{
  "arch": "resnet_bottleneck",
  "model": "image classifier",
  "dataset": "microscope photos of single blood and bone marrow cells",
  "train_examples": 194171,
  "image_size": 32,
  "crop_scale_min": 0.5,
  "horizontal_flip": false,
  "targets": ["smear"],
  "num_classes": 2,
  "norm": "batchnorm",
  "hidden_act": "silu",
  "depths": [4, 7, 4],
  "kernel_size": 3,
  "stem": "deep",
  "avg_pool_shortcut": false,
  "widths": [256, 512, 1024],
  "label_smoothing": 0.05,
  "loss": "cross_entropy",
  "init": "kaiming_normal",
  "residual_init": "scaled_by_depth",
  "optimizer": "soap",
  "beta2": 0.99,
  "learning_rate": 0.0044,
  "beta1": 0.95,
  "shampoo_beta": 0.99,
  "eps": 1e-08,
  "precondition_frequency": 10,
  "max_precond_dim": 512,
  "merge_dims": true,
  "one_sided": false,
  "adamw_lr_other_params": 0.0026,
  "max_grad_norm": 1.0,
  "max_steps": 19500,
  "batch_size": 128,
  "epochs": 12.9,
  "lr_schedule": "linear",
  "final_lr_fraction": 0.1,
  "warmup_steps": 970,
  "weight_decay": 0.09,
  "adamw_weight_decay_other_params": 0.01
}
Rows from block 4 of a small image classifier, named by matrix and row number. Rows with one number belong to one channel. Each number is 200 + 20 x the weight over its row's rms, rounded and kept within 0 to 999. All counts start at 0.
After each channel's rows are labels from the 100 images, of 14976, where the channel reaches its highest value: "top examples" is what is common among them. Only what is clearly more common there than usual is listed. The data: microscope photos of single blood and bone marrow cells.
# convs1: 3x3 conv, stride 2 (model.blocks.4.convs.1.weight, 128x128x3x3, each kernel summed), inputs 64-127
# convs2: expand pointwise conv (model.blocks.4.convs.2.weight, 512x128x1x1, transposed), outputs 74-147

convs1.5,187,249,211,180,208,195,177,168,181,196,197,188,201,201,190,229,187,194,183,232,219,182,200,201,214,172,200,204,223,204,197,204,180,182,173,208,202,195,186,146,194,232,193,226,193,199,192,196,250,207,207,219,175,175,222,245,173,219,165,233,226,196,204,233
convs2.5,241,173,225,196,184,190,183,166,212,185,248,204,180,200,218,218,191,216,187,205,223,167,169,191,199,196,191,206,200,180,210,253,247,188,175,197,212,184,190,212,239,214,191,188,237,184,207,211,190,200,225,228,169,207,204,194,194,204,220,244,200,224,189,216,241,201,197,208,190,219,192,207,205,198
top examples: cell type: segmented neutrophil; smear: peripheral blood

convs1.1,197,181,224,202,182,204,187,221,208,205,218,225,181,204,206,213,186,169,185,180,204,195,198,168,203,221,173,196,212,226,202,176,176,210,216,156,204,207,216,192,182,212,154,194,196,179,200,183,200,181,179,190,201,235,255,191,185,158,210,214,180,223,178,188
convs2.1,178,175,222,201,193,184,200,210,208,219,195,196,168,192,192,200,193,192,211,184,178,228,209,171,234,214,190,184,239,174,210,159,206,189,149,200,217,206,176,228,209,201,196,209,211,192,199,192,191,191,200,203,196,203,188,186,183,194,144,209,221,194,204,198,157,213,183,195,215,189,186,170,207,193
top examples: cell type: segmented neutrophil; smear: peripheral blood

convs1.55,186,158,194,191,171,174,214,200,200,170,214,190,216,188,242,233,172,177,182,209,191,169,194,185,194,209,201,196,192,182,250,226,185,222,200,211,171,200,220,193,234,239,211,220,174,205,228,225,198,176,188,220,214,174,199,182,192,172,218,171,200,164,189,191
convs2.55,222,218,201,194,200,191,204,215,179,187,171,203,187,177,175,185,190,197,204,205,180,206,192,243,223,217,200,222,224,206,184,150,194,193,216,123,225,194,182,203,200,204,216,198,188,198,207,204,208,184,226,209,208,205,172,207,223,156,183,196,198,193,233,223,211,186,200,183,220,205,185,138,193,194
top examples: smear: peripheral blood; cell type: segmented neutrophil

convs1.112,188,213,186,197,223,203,224,205,200,259,203,193,189,208,188,200,209,182,199,216,206,194,199,182,216,211,194,203,203,191,203,208,225,158,217,253,210,191,213,208,241,205,224,164,229,172,210,188,195,179,216,220,182,180,172,243,173,171,202,172,191,192,184,211
convs2.112,195,197,206,205,167,230,202,201,200,227,216,173,230,179,182,175,167,233,185,200,194,229,214,202,200,217,198,206,164,179,219,178,172,184,236,221,211,192,217,186,214,208,202,210,174,197,221,219,194,187,198,178,228,201,213,219,182,182,169,145,205,206,188,172,186,170,190,201,203,199,206,212,222,196
top examples: cell type: segmented neutrophil; smear: peripheral blood

convs1.67,190,224,219,192,192,217,222,178,220,179,214,210,178,193,212,206,213,182,202,247,194,186,194,211,205,237,209,176,213,181,227,210,222,179,197,225,240,194,189,203,196,194,164,209,182,184,219,182,216,232,197,180,197,210,194,198,208,219,230,170,162,216,219,227
convs2.67,186,211,182,219,226,161,201,214,238,177,208,212,172,214,182,158,230,219,183,237,196,219,193,186,226,177,207,206,212,203,207,189,159,215,201,189,195,184,202,194,183,199,194,206,193,212,185,199,190,204,195,202,239,204,227,190,211,196,157,215,196,204,200,185,175,149,226,214,178,189,200,202,203,201
top examples: cell type: segmented neutrophil

convs1.60,199,200,235,234,194,205,226,188,209,211,210,220,203,198,155,183,208,147,213,178,206,188,214,172,223,182,198,190,187,172,194,209,188,218,201,186,220,187,176,223,207,175,188,211,214,196,161,157,193,171,168,178,179,198,224,209,213,186,180,168,186,210,178,179
convs2.60,238,202,212,196,237,203,206,204,200,165,180,191,194,213,195,216,182,209,198,184,212,208,172,177,206,213,181,196,231,227,184,142,192,202,179,145,115,207,185,151,170,204,189,229,203,184,215,202,217,196,209,198,182,197,175,193,234,166,163,172,162,227,224,213,199,202,218,268,259,203,212,209,198,215
top examples: cell type: lymphocyte

convs1.119,163,210,202,205,207,205,176,181,194,213,228,213,175,227,173,180,203,212,179,208,190,217,209,195,183,206,212,200,214,201,195,209,217,180,207,179,215,222,176,220,181,209,197,193,172,190,218,222,157,175,182,259,175,215,208,205,232,251,170,209,209,173,180,176
convs2.119,227,260,200,200,192,208,197,181,182,211,167,196,202,200,178,163,216,194,211,189,171,172,206,227,196,207,215,182,227,185,219,203,191,207,242,160,180,198,166,205,200,191,208,204,205,189,203,199,177,201,228,196,196,212,189,201,195,153,201,222,201,209,175,196,193,182,195,231,177,270,179,236,193,210
top examples: smear: peripheral blood; cell type: segmented neutrophil

convs1.85,181,197,221,196,193,213,226,199,202,207,219,203,193,190,219,192,173,147,176,201,220,207,236,193,222,195,200,199,210,199,178,192,202,205,190,198,234,228,206,226,223,178,204,201,223,179,199,192,200,209,180,202,238,196,179,199,222,186,163,165,229,227,198,185
convs2.85,199,189,199,216,207,199,188,200,192,185,169,219,215,208,191,171,225,170,198,223,237,220,160,221,219,186,172,227,213,170,195,195,212,189,167,157,210,201,193,179,198,186,190,206,174,219,208,189,204,211,185,194,179,193,219,194,240,191,210,206,224,209,218,198,202,210,225,175,154,203,195,197,230,197
top examples: smear: peripheral blood; cell type: segmented neutrophil

convs1.0,172,235,177,202,175,223,202,235,199,191,195,211,210,228,200,152,204,210,206,192,197,206,220,190,186,208,191,193,204,177,167,228,203,209,233,178,164,212,177,203,208,193,206,216,169,226,187,217,223,174,209,203,225,189,229,233,174,194,235,196,206,223,197,166
convs2.0,176,180,190,248,206,212,182,193,207,213,203,206,199,186,175,197,175,211,208,205,209,215,193,183,175,216,218,192,195,218,189,210,235,223,123,237,206,204,214,254,170,160,212,155,216,174,183,202,171,175,217,195,174,199,172,206,191,192,249,212,208,205,214,173,199,193,158,166,182,250,181,208,181,183
top examples: cell type: erythroblast

convs1.101,206,205,189,149,183,253,189,189,185,192,202,214,186,212,208,175,220,188,181,184,193,207,212,174,211,211,217,151,201,177,181,198,182,219,192,177,199,189,233,215,175,230,179,194,178,178,233,210,176,189,197,202,174,218,200,187,190,190,187,208,219,164,223,223
convs2.101,198,209,198,188,232,210,193,184,191,202,196,191,205,186,224,184,199,199,216,175,199,196,199,189,204,206,203,214,217,157,224,236,194,214,149,189,222,159,155,177,159,196,183,208,186,197,230,188,176,215,210,202,218,199,221,210,177,187,198,215,215,197,209,187,216,256,223,183,173,200,205,191,196,182
top examples: smear: peripheral blood

convs1.127,215,228,190,196,181,194,177,182,167,166,175,191,209,220,197,158,202,224,217,183,196,216,210,179,174,180,207,190,200,196,137,168,179,193,191,204,196,165,215,193,218,212,197,231,199,212,222,215,179,217,200,180,195,224,202,180,229,198,233,195,204,232,183,219
convs2.127,236,230,203,192,184,229,223,182,220,208,185,192,203,211,222,202,225,196,202,209,230,187,186,202,187,188,229,229,238,194,209,183,223,217,230,233,219,193,192,246,181,192,214,211,182,192,206,197,200,209,214,181,165,187,210,198,196,185,215,173,207,181,203,189,222,230,193,158,155,233,218,199,221,200
top examples: cell type: erythroblast