python train.py --model="image classifier" --dataset="microscope photos of single blood and bone marrow cells" --train_examples=194171 --image_size=32 --crop_scale_min=0.5 --horizontal_flip=false --targets=["smear"] --num_classes=2 --arch="resnet_bottleneck" --norm="batchnorm" --hidden_act="silu" --depths=[4, 7, 4] --kernel_size=3 --stem="deep" --avg_pool_shortcut=false --widths=[256, 512, 1024] --label_smoothing=0.05 --loss="cross_entropy" --init="kaiming_normal" --residual_init="scaled_by_depth" --optimizer="soap" --beta2=0.99 --learning_rate=0.0044 --beta1=0.95 --shampoo_beta=0.99 --eps=1e-08 --precondition_frequency=10 --max_precond_dim=512 --merge_dims=true --one_sided=false --adamw_lr_other_params=0.0026 --max_grad_norm=1.0 --max_steps=19500 --batch_size=128 --epochs=12.9 --lr_schedule="linear" --final_lr_fraction=0.1 --warmup_steps=970 --weight_decay=0.09 --adamw_weight_decay_other_params=0.01
Rows from block 4, named by matrix and row number. Each number is 128 + 32 x the weight over its row's rms, rounded and kept within 0 to 255. All counts start at 0. Numbers have three digits each. After the name is the row's rms in percent of the matrix's.
# convs1: 3x3 conv, stride 2 (model.blocks.4.convs.1.weight, 128x128x3x3), inputs 80-87, a 3x3 kernel for each
convs1.0 089:130095140091132152122112197126154125122166123143137101129148115115138115137129150112085152150124078117167131194094068145170156064103146108144093131172170134123105149090146125135135144182138123153143137098025140168119
convs1.1 084:110130133150103071170122106120129108166171029144086075121100099106153118159117119114175104082128177096100095134155118152123121084146135091131133098111135108152171123127127109121114154173098158195097099058064094114145
convs1.2 110:200161180096097157079179186156152146156127123195147087129186119104110132106117122146137132152144162113145107140085095169144079073183161123125152115166134132119120129115090149144157118128142067141187134147087158174101
convs1.3 085:147090068143080143097048075109177093134144147170148166172138137108106140104159131157165098138138154117112137157162123113130114140181075122099151094109126135093114129087149135099114145172115118162126107099138129094111
convs1.4 097:115041125104180178083131151123145138199092141126145160111145163106137119140152118114162144156101080130095122114110131142102092238093139134120126114108135132104156153129197134115157097104101087111178094138149115110077
convs1.5 107:097121128105134137101126149124080185131081145122161098121147148084122134157081090140153165086099186159123172134127188073158141089105216118122108123131115116120123160161124099114110136130117136116157131119087101171138
convs1.6 117:126153079169152158129140086107115111161124107106135150146089131129215129141073061146101122113135101118144130117104151139104134144150167094158110145157106161141148129104139143081141115115105092135169147114083090139099
convs1.7 102:215041142094037127145159122089097087163070128158121159184118113135138118084102113097106152141135138106160122161087125123150165084150090118106133112134128127140147117128135076142138137132132075158087120109135149173146
convs1.8 076:124177094134163059150099159187123082106191133184152107110130119163129137138141163108090132140114109152110086114093122118070154155099109130114152152147113146083098143135144093178099124163147154105103214146091136091136
convs1.9 101:141100143174140071117073137100090101066123177139117166120143119082106132127157163094084140090177135112104122145144126105133101087143136086113116151141162132157148135138117127141109116125115143157154127111097070136130
convs1.10 109:121166114111116131098103135149142129061115107120179117118121172146112103114155113148121124135130098147114117103084144144108123102109100109150157121099123108143104132135093113152138136151160159136104077186121102120143
convs1.11 083:120126187118116106109135132109139137088138161087131168151103163124121098097118159177138180179133144124122109111150122102094158159202106145104116148115130119119177120130114115116145127157100157107092145075149119187173
convs1.12 107:109108101230121095135130211118156115076117124142139101081104115115112160109090157110161153140113045134108131138144186057144120119105131140102124117080135145162166171141106120169175107154090133111098123163160145161094
convs1.13 106:121057150078140166116090131156164168156085070132154166140117114124165161126129162115193096132106133109166103173151103115111161170115139155157178146106108154151140154130150126140119104140152125068124132129128105175101
convs1.14 086:148141173122117159098108177106160171098137107130197173168141058118126148127197075146150136112101157105173136108131104134125134057127078134081091133076110121142132151086142103115155095135155179080166116157189115142168
convs1.15 098:120166143148126104131113112120135159112135099158173081137166112151099102124140128063135104173110085138123112138149141116104111144149077111159103145097147130105104151113084141089127127194112188124133122158100128106097
convs1.16 132:116247068095108140117093164148151136064175123132095144092182147161134082132102150097060167110134175139130164129135176085144175140121121127099119101099129099164136161106137111131117110108144170101104134132093061145108
convs1.17 103:171153133121163081182139149139089132138125125098146157170126160108130113109122117153150123106103161148142136114154169125156093150111083141081140135150135149148124123145144124135141091083111126104131118135166128153086
convs1.18 105:136151143109137163105138132204079127110216118109151079118118149206144135157108100155101128122095147136146101137091150090104105121116079131137123117098169153099098172111090151150072128083137151110186139198160091149136
convs1.19 082:096067125089155149091115166118082127111125123139141098133118164039190165167107092153079122126080135127130102136156127103153130120115103126161121119128113097142082146135127126115105130135105120150173097108193091154104
convs1.20 106:146116147101127101148123119166137198146125123133100116150124161123077182119164080124113122096132140106125190108102134152104133101134140124133092139094126116179108126125128141133120154125132146131205112167137091138157
convs1.21 076:145135116122122094145111113106116174163114179092141088171151145155149164177122114121150131144055171131090107102149096144121111166110120134104152090097152142107117141135098154156047168126149127140140148141062108117137
convs1.22 093:120125149154091146140123124094193063104107083128150135169095139096090100147119051107164139107097137154120137147128102131097074133141143133115167149120128140117167146169179142133078189156146082135163099083119139090115
convs1.23 112:140127101110144138141096104109096182088144124152100093122134115113138170135125189135121087131128126112147128110181130174142107104191092109151107084168146114120133147103102123155113135141129118133131157125086150165146
convs1.24 116:072113108137118135139125174083119166158099104098126192125191125153106105124157170105125130113158117208091127121098148084140145098148120144159159118104082127115112129175111095107114144136121150107168187146161105130129
convs1.25 113:156161136078111170082163071119077166088165158094143119161147134140141083125128161131169110158149126127141111149098151110162112104092072115103169134111100142102145102157134173119155138143171111130164146114158118120087
convs1.26 101:141155123083145126155074110114182127100166102088140070114155102150135170122143160168165094106133113119087184162099128126163145145090102131127108147122128053132122137171175101163141133150120153096146089159139117074153
convs1.27 116:112123095076158069128141156124174141155124110118097148145181113182122133179098073116094082125140130168120180161201080159142103102115084089096096114131090108123118096139148102184091138156109120115155144117167120144069
convs1.28 115:143160125171147046101134147172074145111099203129124134136207121077096073179114116173116105132138102118173084154082129091158114056152093121133118148116158079119114136086135148132120096172111085126159128124136150134123
convs1.29 100:094196106163062090123124044082122124104104139173183148182141175097117149093123119103159155119150155114150157112163147116083149092115180126128164124113145168141131133098146120142124149123089166097122126055122102086168
convs1.30 102:120137183141124165119121138122151129129189117103102131124102140151091110147109089139175124141149169101173096130103169123156083146098173093135110120118188093132125152103093161115115166116111110108162138133102117151123
convs1.31 092:119114172162162082069177146164125102130093167142158083136107131150088118146134104136120154096165126115130157154114138104124136187108137099131135153101134101118105141134113157137130144127133083101159124094198121162127
convs1.32 108:143093150107109116119123125125107088117110089196136111168160088104139087094082121103113158169118106144139092181070135096140107126149152141124154142137118137145130077098146135109100149127117145145141050138127127174134
convs1.33 107:131203171124118192098102180126167132174155167117118140097114086153153145119107158129114114129147097127109160113129096182074131176118105181126129107132114122134152161116142086119098141128126101120159083115192120181119
convs1.34 082:136211120066159142128130021086127130084169156075096193081108074142147155126125138096142107110093206117179139125161081151141122120141107151118151146143108127100146120091139156091177126087126130142144102108138152132141
convs1.35 099:074197142118098128125076128159103142158102106147112103090167167164139121089090086123101147128085095177093125157149118126088126108099114127151141124088120112126142129125095153150164122119132131123069142167080090137161
convs1.36 086:093110151134233123120107071129134119068194153136148081128100100133215139160075129141106122164108096130136085129107162078158082140150108146171099134130131108073159116157119144107141155128152093117187129103064111127137
convs1.37 097:122148133171142073135191118155135140063138173141120109115196098164109130172114132141173126125144136148123123116149191103147151124122115143166094141127137127119116118200117100095170140134143098141115137143117130135113
convs1.38 106:126134124118078109120135146132146106112084125209137078125169158156149092120086126168122095101136147133104163147106089114140153133161124116109137139134130120106110142117131137099110115100135096140141145123116135151126
convs1.39 081:164116158086166156160120125128124190130143095115063166164060167102113122132142084135084136143131119155130174102110060120119094093116117169152133169141176129123110155076084128122138167180184161129111219139124115173126
convs1.40 082:226157187076163135158117118103158137220131192122079122138122090118176167136101068165158133150173104110124112103096171124123120123174141114119124130065187165145138133171193122151181121170196119149094134128168162129096
convs1.41 098:116070119159149151110088190101142136140125119097134102084181210092143149108125097132121139134142106135114095142151100090141104124138102124106132105176136133107159127127092158093117161094129115087206152077125114182068
convs1.42 110:152115117160057123092116055103081112147127142169111110155098168124080107103138146147160087162119190141171177167117137096133186087091152113152148113159131117137132116137165106099126124118138160226082108132115132093155
convs1.43 113:111139159097082088104085123112107084176161115129130171098168093146106080137230160120072131177177078115167149156172174117200094118112133151124092162101123149120105116129132109097168118164164165172096129122126092106143
convs1.44 098:100099134114126156135167113105184112104078177096059116139095147117162175046106150134091180086144118107119094124099126162175132090148141071125131123174117090165120108120137145079110186121118133102091137147160123116129
convs1.45 092:117101111093204129147059111188140119188140103134125101103074112131115126142113146139128133149142095165129164105132098139151140171068168169118158133126110124131139111132179105103070159143140173101135121149112120118131
convs1.46 100:184071119130071152080146076081154090129116080119084154116042103134194120176125153120085079111135141136119131155035150177115168132087121111106137127109147121099154159103078109118121193159177151168122157191118133113117
convs1.47 102:139203126086112097144150165097170135107062116147142113128167120130096058128136140140143111140098166118145122183102131112125084138165162158147144124221153135129114117101176123140100150172103175114152122131108092124109
convs1.48 075:088113144161071124113093102124158091167152079123137187130094086077161196162109154145138098077106108089136121156126062083120161089070173117095140106111132127138142163119111119128137130108132126151104120159110115134085
convs1.49 096:138129094089119112134146163151121148094139129163147095091093134150165154110134116134151132116182155091118130149087181151121138148180109081135133131112126133115128097062110126137135170117106119133100133110188086105097
convs1.50 102:146109075141154142106152121117151105082128068139139160133177124136100124124095107102099154054141105157158123119112138106042152110145107096109151136145117149141145132121129096162125117091159136087158138088193080172126
convs1.51 080:104096186133066109183190070129115104167141127134134111173141110102150138079129110105139113115064169108088111089115096180077085123186164133121111077137153126080157127122132149174139079140088167131112127084096126081125
convs1.52 116:082174101167139110156170151112143118177118139115088118090162112100147174103109148135104150154139117119147109144155102119170143116092090113104108127144177142136129139100143137108184124172155181144111131144119099151118
convs1.53 121:128149137131071146059125105131108124131093128120131117137117113152165133144165106116152119097134171119127124156126134089175114138120095121112123105092136109105154143171146068115129163103137119121102154116143144124131
convs1.54 102:175135186189103165117116149102166103159106080192096134131085149200130094105120169142109116121123145117107101106133156090099089129164167097126134128158101094152137129123126125163129150154151145097138097142182101132173
convs1.55 114:129102162107075094150097124119173112067144118095123112125081099141096112173153098106152167115158145163085094160091086172143062133137133121102092109109140122132104145147155139119082114114112073134145147109128183068105
convs1.56 106:155143087121156130154113136108126177137128138070131105089153121208138095123100167143129102127118137129100147104116117130096155096142135130132111162172126107137127144115109120137102141099106154130179135082110105175171
convs1.57 095:136139215118135111090155138077190133160138156129122103154110106068125117121181103123120140162110097160135118102114090097114153129167109148155143176174177177134137141158165120116164143121134119118131142085099147120122
convs1.58 093:130119126161149156137083101093120137163118132128118096103098135163137135163099109116098143073077166088142132135154088147107115166135143130096160173113130153127111112104161146146133126108111149136100144125139130127095
convs1.59 088:147107122131193123113128105130099150160104155101176168117159114136151098142174158183108122111077107119104144147102132145132194128164073151107133109133115146127109125064123151131090164121156133160093098115104118069126
convs1.60 074:137085154230127170100088094109085127101066069161111098099151123169122150134156104071140141082136098129146117102169157162113141098084152119126155121142110112107108134118114136092122152176165123063170071099099152112146
convs1.61 099:154109153122120168090064127174089096100143109158114129087151087170166099183083118070110150085136128157152099138155135150183113121175143116098101137093175148135134118125124134144116180112094107087170154138110140145093
convs1.62 069:066159128182133027128149077129099050183119129132092142104110145153190111148132138129083120092129122092136103106114127089103141127202069137147117121136147123122131112158178097144110071109155127161104135169141121159162
convs1.63 119:150104176101140080159076100142178158103088183120096136111098107076152132094122125149138181143123118158143083173124111117124109082146107156149155083113149101124126115134128107171115134123084143060142100140099153144094
convs1.64 108:114120138158126123158157119103149130165145089096115165117167070158170137104162141118064119124146151127153153071126093152123136149090159104150154099109104133135118168161134105087089110102147162128109129064105126127126
convs1.65 101:103102087143168194100116161151111147186123078075175115135134175125078097122107148116166097104164115108152103146144165139128126087167117105134116157126137140146133118169167183098126127124163120106141150161098150095131
convs1.66 088:167099091190110132255198125161077149187110151113082156107134135100157117144113107138205100147081143105141120126142104133126101075147101113106152138104182172192140141147139157157136118129090102108114118175135119120140
convs1.67 101:116122170109149105142133155141104128105078132096177121128133128114169106177123083205161127118162178133114139148086220139102086118166062114137127130115097115137126105120106124172100157137105152145182086091156127181075
convs1.68 113:124093168149087138118121151116091138135125143126160138161185115093155136120116117112146129131172145144153138134146130114172075153112137102089183149092076165122136165150126092150158097135172151180114145103106100145146
convs1.69 076:106091127164083125209090114176115162142102206056122125069129132158163117133127078139127151140099188138112139135113143139136134117104130130095119190145115153168161082188144090153157120113163114099128122132125131109090
convs1.70 110:082134141146128119122199091147134105139157081078154187155142140106088079121108145121085122074144134155131167121081145145093121150082189110106104111108129159113143157114086151124090109094108139107118171074119114163159
convs1.71 081:103132147092073111081143133070166130144179103135127072106099093177117081064131076112111170094126174153116151110118121169113128165101110160144096142141092160157106125167114105085123107149130152156113127135096137067128
convs1.72 128:158046192129121103096130134081111135111133194086055127127110131118035115054159161118119117166084154170105090112130111148130109162125171149135111172122139149126131107108120157112137146138111128138076102116167134102154
convs1.73 097:154114058167202100130119138099094124120109076123126102117084155121178132128081158120143102129090094138105084111161162132144114108192118136138119141142132114084107155127175110105140128129192147100150127071059121117091
convs1.74 113:074121149099119155134139095128140104114107058130104161102146130130105137109118098091147149109137176131112109180159129157159179144129137124122148113137098114129128144157142128148116151085095135167125139174110139115099
convs1.75 094:184084189214133159129134108139163155196150051156104139095131138149108139106090132129121110121123090132063098108152116114115115055110185167136136134091146129089192115137130140104081128136185105143135093151099173142166
convs1.76 106:134036145183138117112098185116108149119165139108147096153106105098120133145145115120024121121108130151165147132149170140135144185144140156155132133117110179127123152108085144144120124139110125128085142122124093139124
convs1.77 080:189089138196089100155080159193151104139113123113146113087149184091144153154131093124157091133096107072135143096161115117109079123115177140099140132104155131143163144178056151088152115115133133075171154175092136182142
convs1.78 097:062137137161059097201143085123125094097082126095114138147078112153143157074163156159138132167102135093074137128120128125125110160147088134135127148127160119128145140113120081171181091163103136180146117144074106106106
convs1.79 092:110122132182127114204095165132058121144109167115155145103147096200121147138080172129093146042118118116120070119123127117144095095127136141131123140079163135114144116148070107171152111143163059137121232131049066127108
convs1.80 109:156080161135096146108141070124101132115134112131153142101086140149150093148152092103098134155139071129095091147151105098143142161141196122116095133100157120131099154101107158138201141123123138106072136083124103131104
convs1.81 107:111145117145080120103159177136117135136146127101133096121184047157161150148129138151132110102140106146147126145136143190153130113099087132117087106124158156090146155125058104150114144131115159116128121152067148130093
convs1.82 092:111158080071101133111134136132156150108084137106131128140160148140163125081152105100124155164172076123137065099148154146146148118207137139129091132123120117141143110134090098127111088164097131075138117105110161123170
convs1.83 109:162131188135144081124132079111085096126118184133144116053155127106185121154108158172164127111122111125099134132142130140139126156074157131114129144156129138129145121172132118164100137069190140148174128148119167057085
convs1.84 091:149110144107108220124151109113118080091136104108152164147113156086169140122070095117094112135106129147203135152110017143115156113188113113118133162142113131155130148155140116134125100126134131117113105157125154106124
convs1.85 077:105114130102096127129097132105079098077111106097108137159085098132120092110131119140136135085125139149114136138091180133162110165129133104134149147143134115139115114119143164190148149086198117136139110129128110119131
convs1.86 090:174071153033132184155073146131153130058123135135145122134177164109120118131120146137086147200126145185211145130165033218175106121089172113136138111118134135149105151153116119150175108153124101141114136113117147185136
convs1.87 088:154075092057153188136147103095118153122115033097154114081052142163092153116162109111130126158130112175118142122074129163098140133139143136195177171156107127134121128099106101077122164127176105111116120112161118102109
convs1.88 089:114120211081146066143167082149144135142122139099150133110160127161139099114143143118122111091125115102173061144138076132182211124195092146155134124122147114127118205056118131133185112137121053194074108075089156098156
convs1.89 114:125099145124130202098106135128139098043129115100109113103146168120130114164199159110088098127092116170133127176143109176141103085200080107115057136128141095131120114122157144127157124155099113112175128157166064149111
convs1.90 102:111105133165060137129044114095117135122118146200092135131142131164174130119138143145117173169084142099123098124152135163133124114139167128146100113150107129125147143163122085145114121147102100170098130134167207036101
convs1.91 097:110150130108179110119106149109135154090161118132095123133153151158110184120120170134057101140130145138158174140177137145151114125137089149161115123138160132141111125156124154143146126143141105155112120160189124144119
convs1.92 114:144130107093103126133138103131104114137079166129072175136119150204118160136157142118103163138087146105164133060173143142155093122155088089118138080157149071120151156157121129124116108133122133162127162122075148084187
convs1.93 098:122117161167125088126072152085149161082154198132084106132165132125137096138129153184130091108122135146099137145148127120146147128109068108122121127151137136131147145117141073124122142151129145143134174112156127149136
convs1.94 103:106139127094107162121112141168103121095113157133117172120112122139095152142187079166139153147116140114165084077153124161098106149189153115124094134121107142143138155164133109147093141175090130099102132171120146154123
convs1.95 093:140134137072146161126094241130115097157168142111148127110133108133169184100113163119123142165140142131150128131190117180086104091111112103146123137094160150145120097117127159070113143138100127090154089105121090139140
convs1.96 083:116142089229139156153147126134143149119175136142087066124171154132101123105132197109128117118118072083127125081098149093125112108141122159134118143146163124101090160107136138081172208180196105135166078113135148131130
convs1.97 116:140111153107115170130097131111140137156154133064146116059095113135103117120108112106179098150094141116147175093162179172153075116121138135103132142111148166118153121178087120175115104172089110101161082163162167147090
convs1.98 089:185166099138097121092176060121148112120113032084140118173139090085062109139147122127140112139137114082175125103124163114117094107147141112092112121146137148121121144077096137100098106090105165116097140133128119095115
convs1.99 094:141126157125035098188080150142108114173108150079089158151164103131164142186129124144140134138126175107109106139128121151161169115115087132143139159140139141159126120087116143144152100125203153154150135120111137124096
convs1.100 103:072101117215071204102139113088146123084169146139097108112140148163143115079071150126102129121213121080124169151187121141063114115082158115160136115109149098117140164114127144129131126155131150123168156142133150097081
convs1.101 106:161118123123137134141149147173113125134140106153100059100103097164125104157081145178147105155089123086098108128157105085121130099132168140116165119157140141095109074127180124176131120110157115101096105099132115165119
convs1.102 096:157175191154119075098152114097127111146109174077124169096163130136134098139126125158124147121154122092138157144089139149183133141178141124092109129126116113158140109120161139169163168141065098188038106086199152129135
convs1.103 105:105140082130093122147153114101095091090155126169110096148117148127121138105153117125126139161128090114087132114153155182070114114120122135148117107174102167084117137095134118124119105165111125116160096154124142126155
convs1.104 068:181123161178131104120087079177129143091129141100095080061148112122100133135152121127147099129078111154094124164150108096139087111160150135135120107158119161142105107102140129144089100128156126106165136201157116142047
convs1.105 104:103116156104129054176093146118096160110159080139119164114147179148150157134109104096123132139139148145146129177105096143138145148093157087126127166120138148157110136128113167116141110131131161185127196121077101132107
convs1.106 085:124090138192129075136123104157114171110146111134134109140074117157146164127163090178151119072112082130171113092169179152100161077168104113095162127152120155123100149134115136042127127135113093113099154080165116107085
convs1.107 113:146187088102172124171204042152098150117106159111145093115103152112115174106129159094113184109131147114142175130118174135125127139028132114140090111148136110104145132121145108106115116108146133157092098153126135126196
convs1.108 093:135123078117142166120094171139088117131096091129136099115117154119133154171151112119127137077121126155091117119141130089075141153104120107095115162113093170138141115167096122145122110115132085082201147153112105169047
convs1.109 078:167122072079099057127135074129104100112098111109168107126138128110096156146167081155175148112131133075161158144134186135138212129157097127112143108133123109078135106166141102130132153123173118225107093099167173095050
convs1.110 089:149109175122122193164172123154124105153159194097102125091139114111140130120121155133129087108119135086090127094080156150094125131166140173114122153122146125134124186162067105135150161084072124189087128101187174124095
convs1.111 122:078155128094165151174131151129138122154101122071122180121135098137140145148128176058148143092104144156120171120086151067129151138164111137106133117159107128136129112142128124143105066098162153148094163091113101118174
convs1.112 097:076172149194148154069108117095121114104158127109132124116094133177125109081152161148134133178186072058162143115158135120176076176111107110129145128094125105133158100134123131111137106135171138141139076129141132068119
convs1.113 119:106156145151148073069103142125109160133109133093128142103170145113048060096148164165108093104188144121160168169129156098110189147038127106093107129124120136188156120127111085176085142174107148102122151092150131171090
convs1.114 117:120121086139168106076136151116118104108106098092175207156113097112165144147086129145116131148080106142101123131095121120109149175115125123126134186131117113155093138144124171111123154109104130134127135117145105136153
convs1.115 084:072112153143086167120124140146148094116113117091134127083105133131146155135033119120111164145172135109135148154188122127053193101108160156128085180094171125079095158128129114128090102160124137134133122200127084131103
convs1.116 114:137131220150128061093054179132147145110152132122096137139127158124146094125115111127167105176126180176127046083099156131131194117200138156120138132142071086094153118169176148143104162137112132133125078068154135140146
convs1.117 116:133081129096134150110105100077113087123152063128118130156101170163134156086182107147120056118131111089121154119126117135133068103156129143139097170135143128145113090137125108098127172181081144158120103121165133115122
convs1.118 124:152087131128183066106124109111185130176115106109100139156097099092152192099164124150125130150131145138125137164151115087146137125146071142153114120146164120129147115106124143148105121135099110140134147137123105102123
convs1.119 090:077122156106078185171165106200098189165115105135088111116114095057136156166106112152125083115172124119169129112142127155112058117149135146110157140118146174111124163149137110139102124150120128131116156074143112139128
convs1.120 091:145092105159135138136143156113138137089118103135141106152111098101113171132111095116103100117171104107172141115089127149090143165094119106101128088120195057105155119095104113064111129153088102108064174122149144078087
convs1.121 105:143136190103127165121149134092132145104156152114142113140142121119102083098139154148144131189159102133158171106156062161124161116117075140139115110189141120091123167157124124082168120076113145152082153172119154151154
convs1.122 108:135123110138137100176161122095108113083160142142136145162095107110118098144123136138141101146043210158102093115100106128141139116167113132144137110106095121128136160108136136116127146126109140131125134109091121147166
convs1.123 106:103090121133108142134157078101131109101145140194048131161137136119128135163132075117131144180138195145150122117187133123128138102093099131154135150125134105116141112133132130097083137145118136124110103176139148111122
convs1.124 121:125164121089098141097185100153164135172158117155078110154122105169106136128120150110178149158151143133118110138137125147126106103123182156148110124192145122139153131133131149087123158131155140086107100167085107109152
convs1.125 079:187094122129153188170134073146124092080134145034189172165080153162151105167149100119147107060114163105117155093103104126142150145156096186125118172125123110140156186185131149161157085144126113137048149173131170097101
convs1.126 082:108185127072181080140127135103180156120123106169118118116084101134104148144161177109130122100154143130180052134117054095157127185132130123136123119123111121143125143120090122086095157143108163142122134147211127099051
convs1.127 105:220119092088125177106104131137146128150164126137122129129118142117171216086106128124119174103088139129105108123092075180114166098109181139156144101096117162155140114125145180106102143136137089149086100125104176124123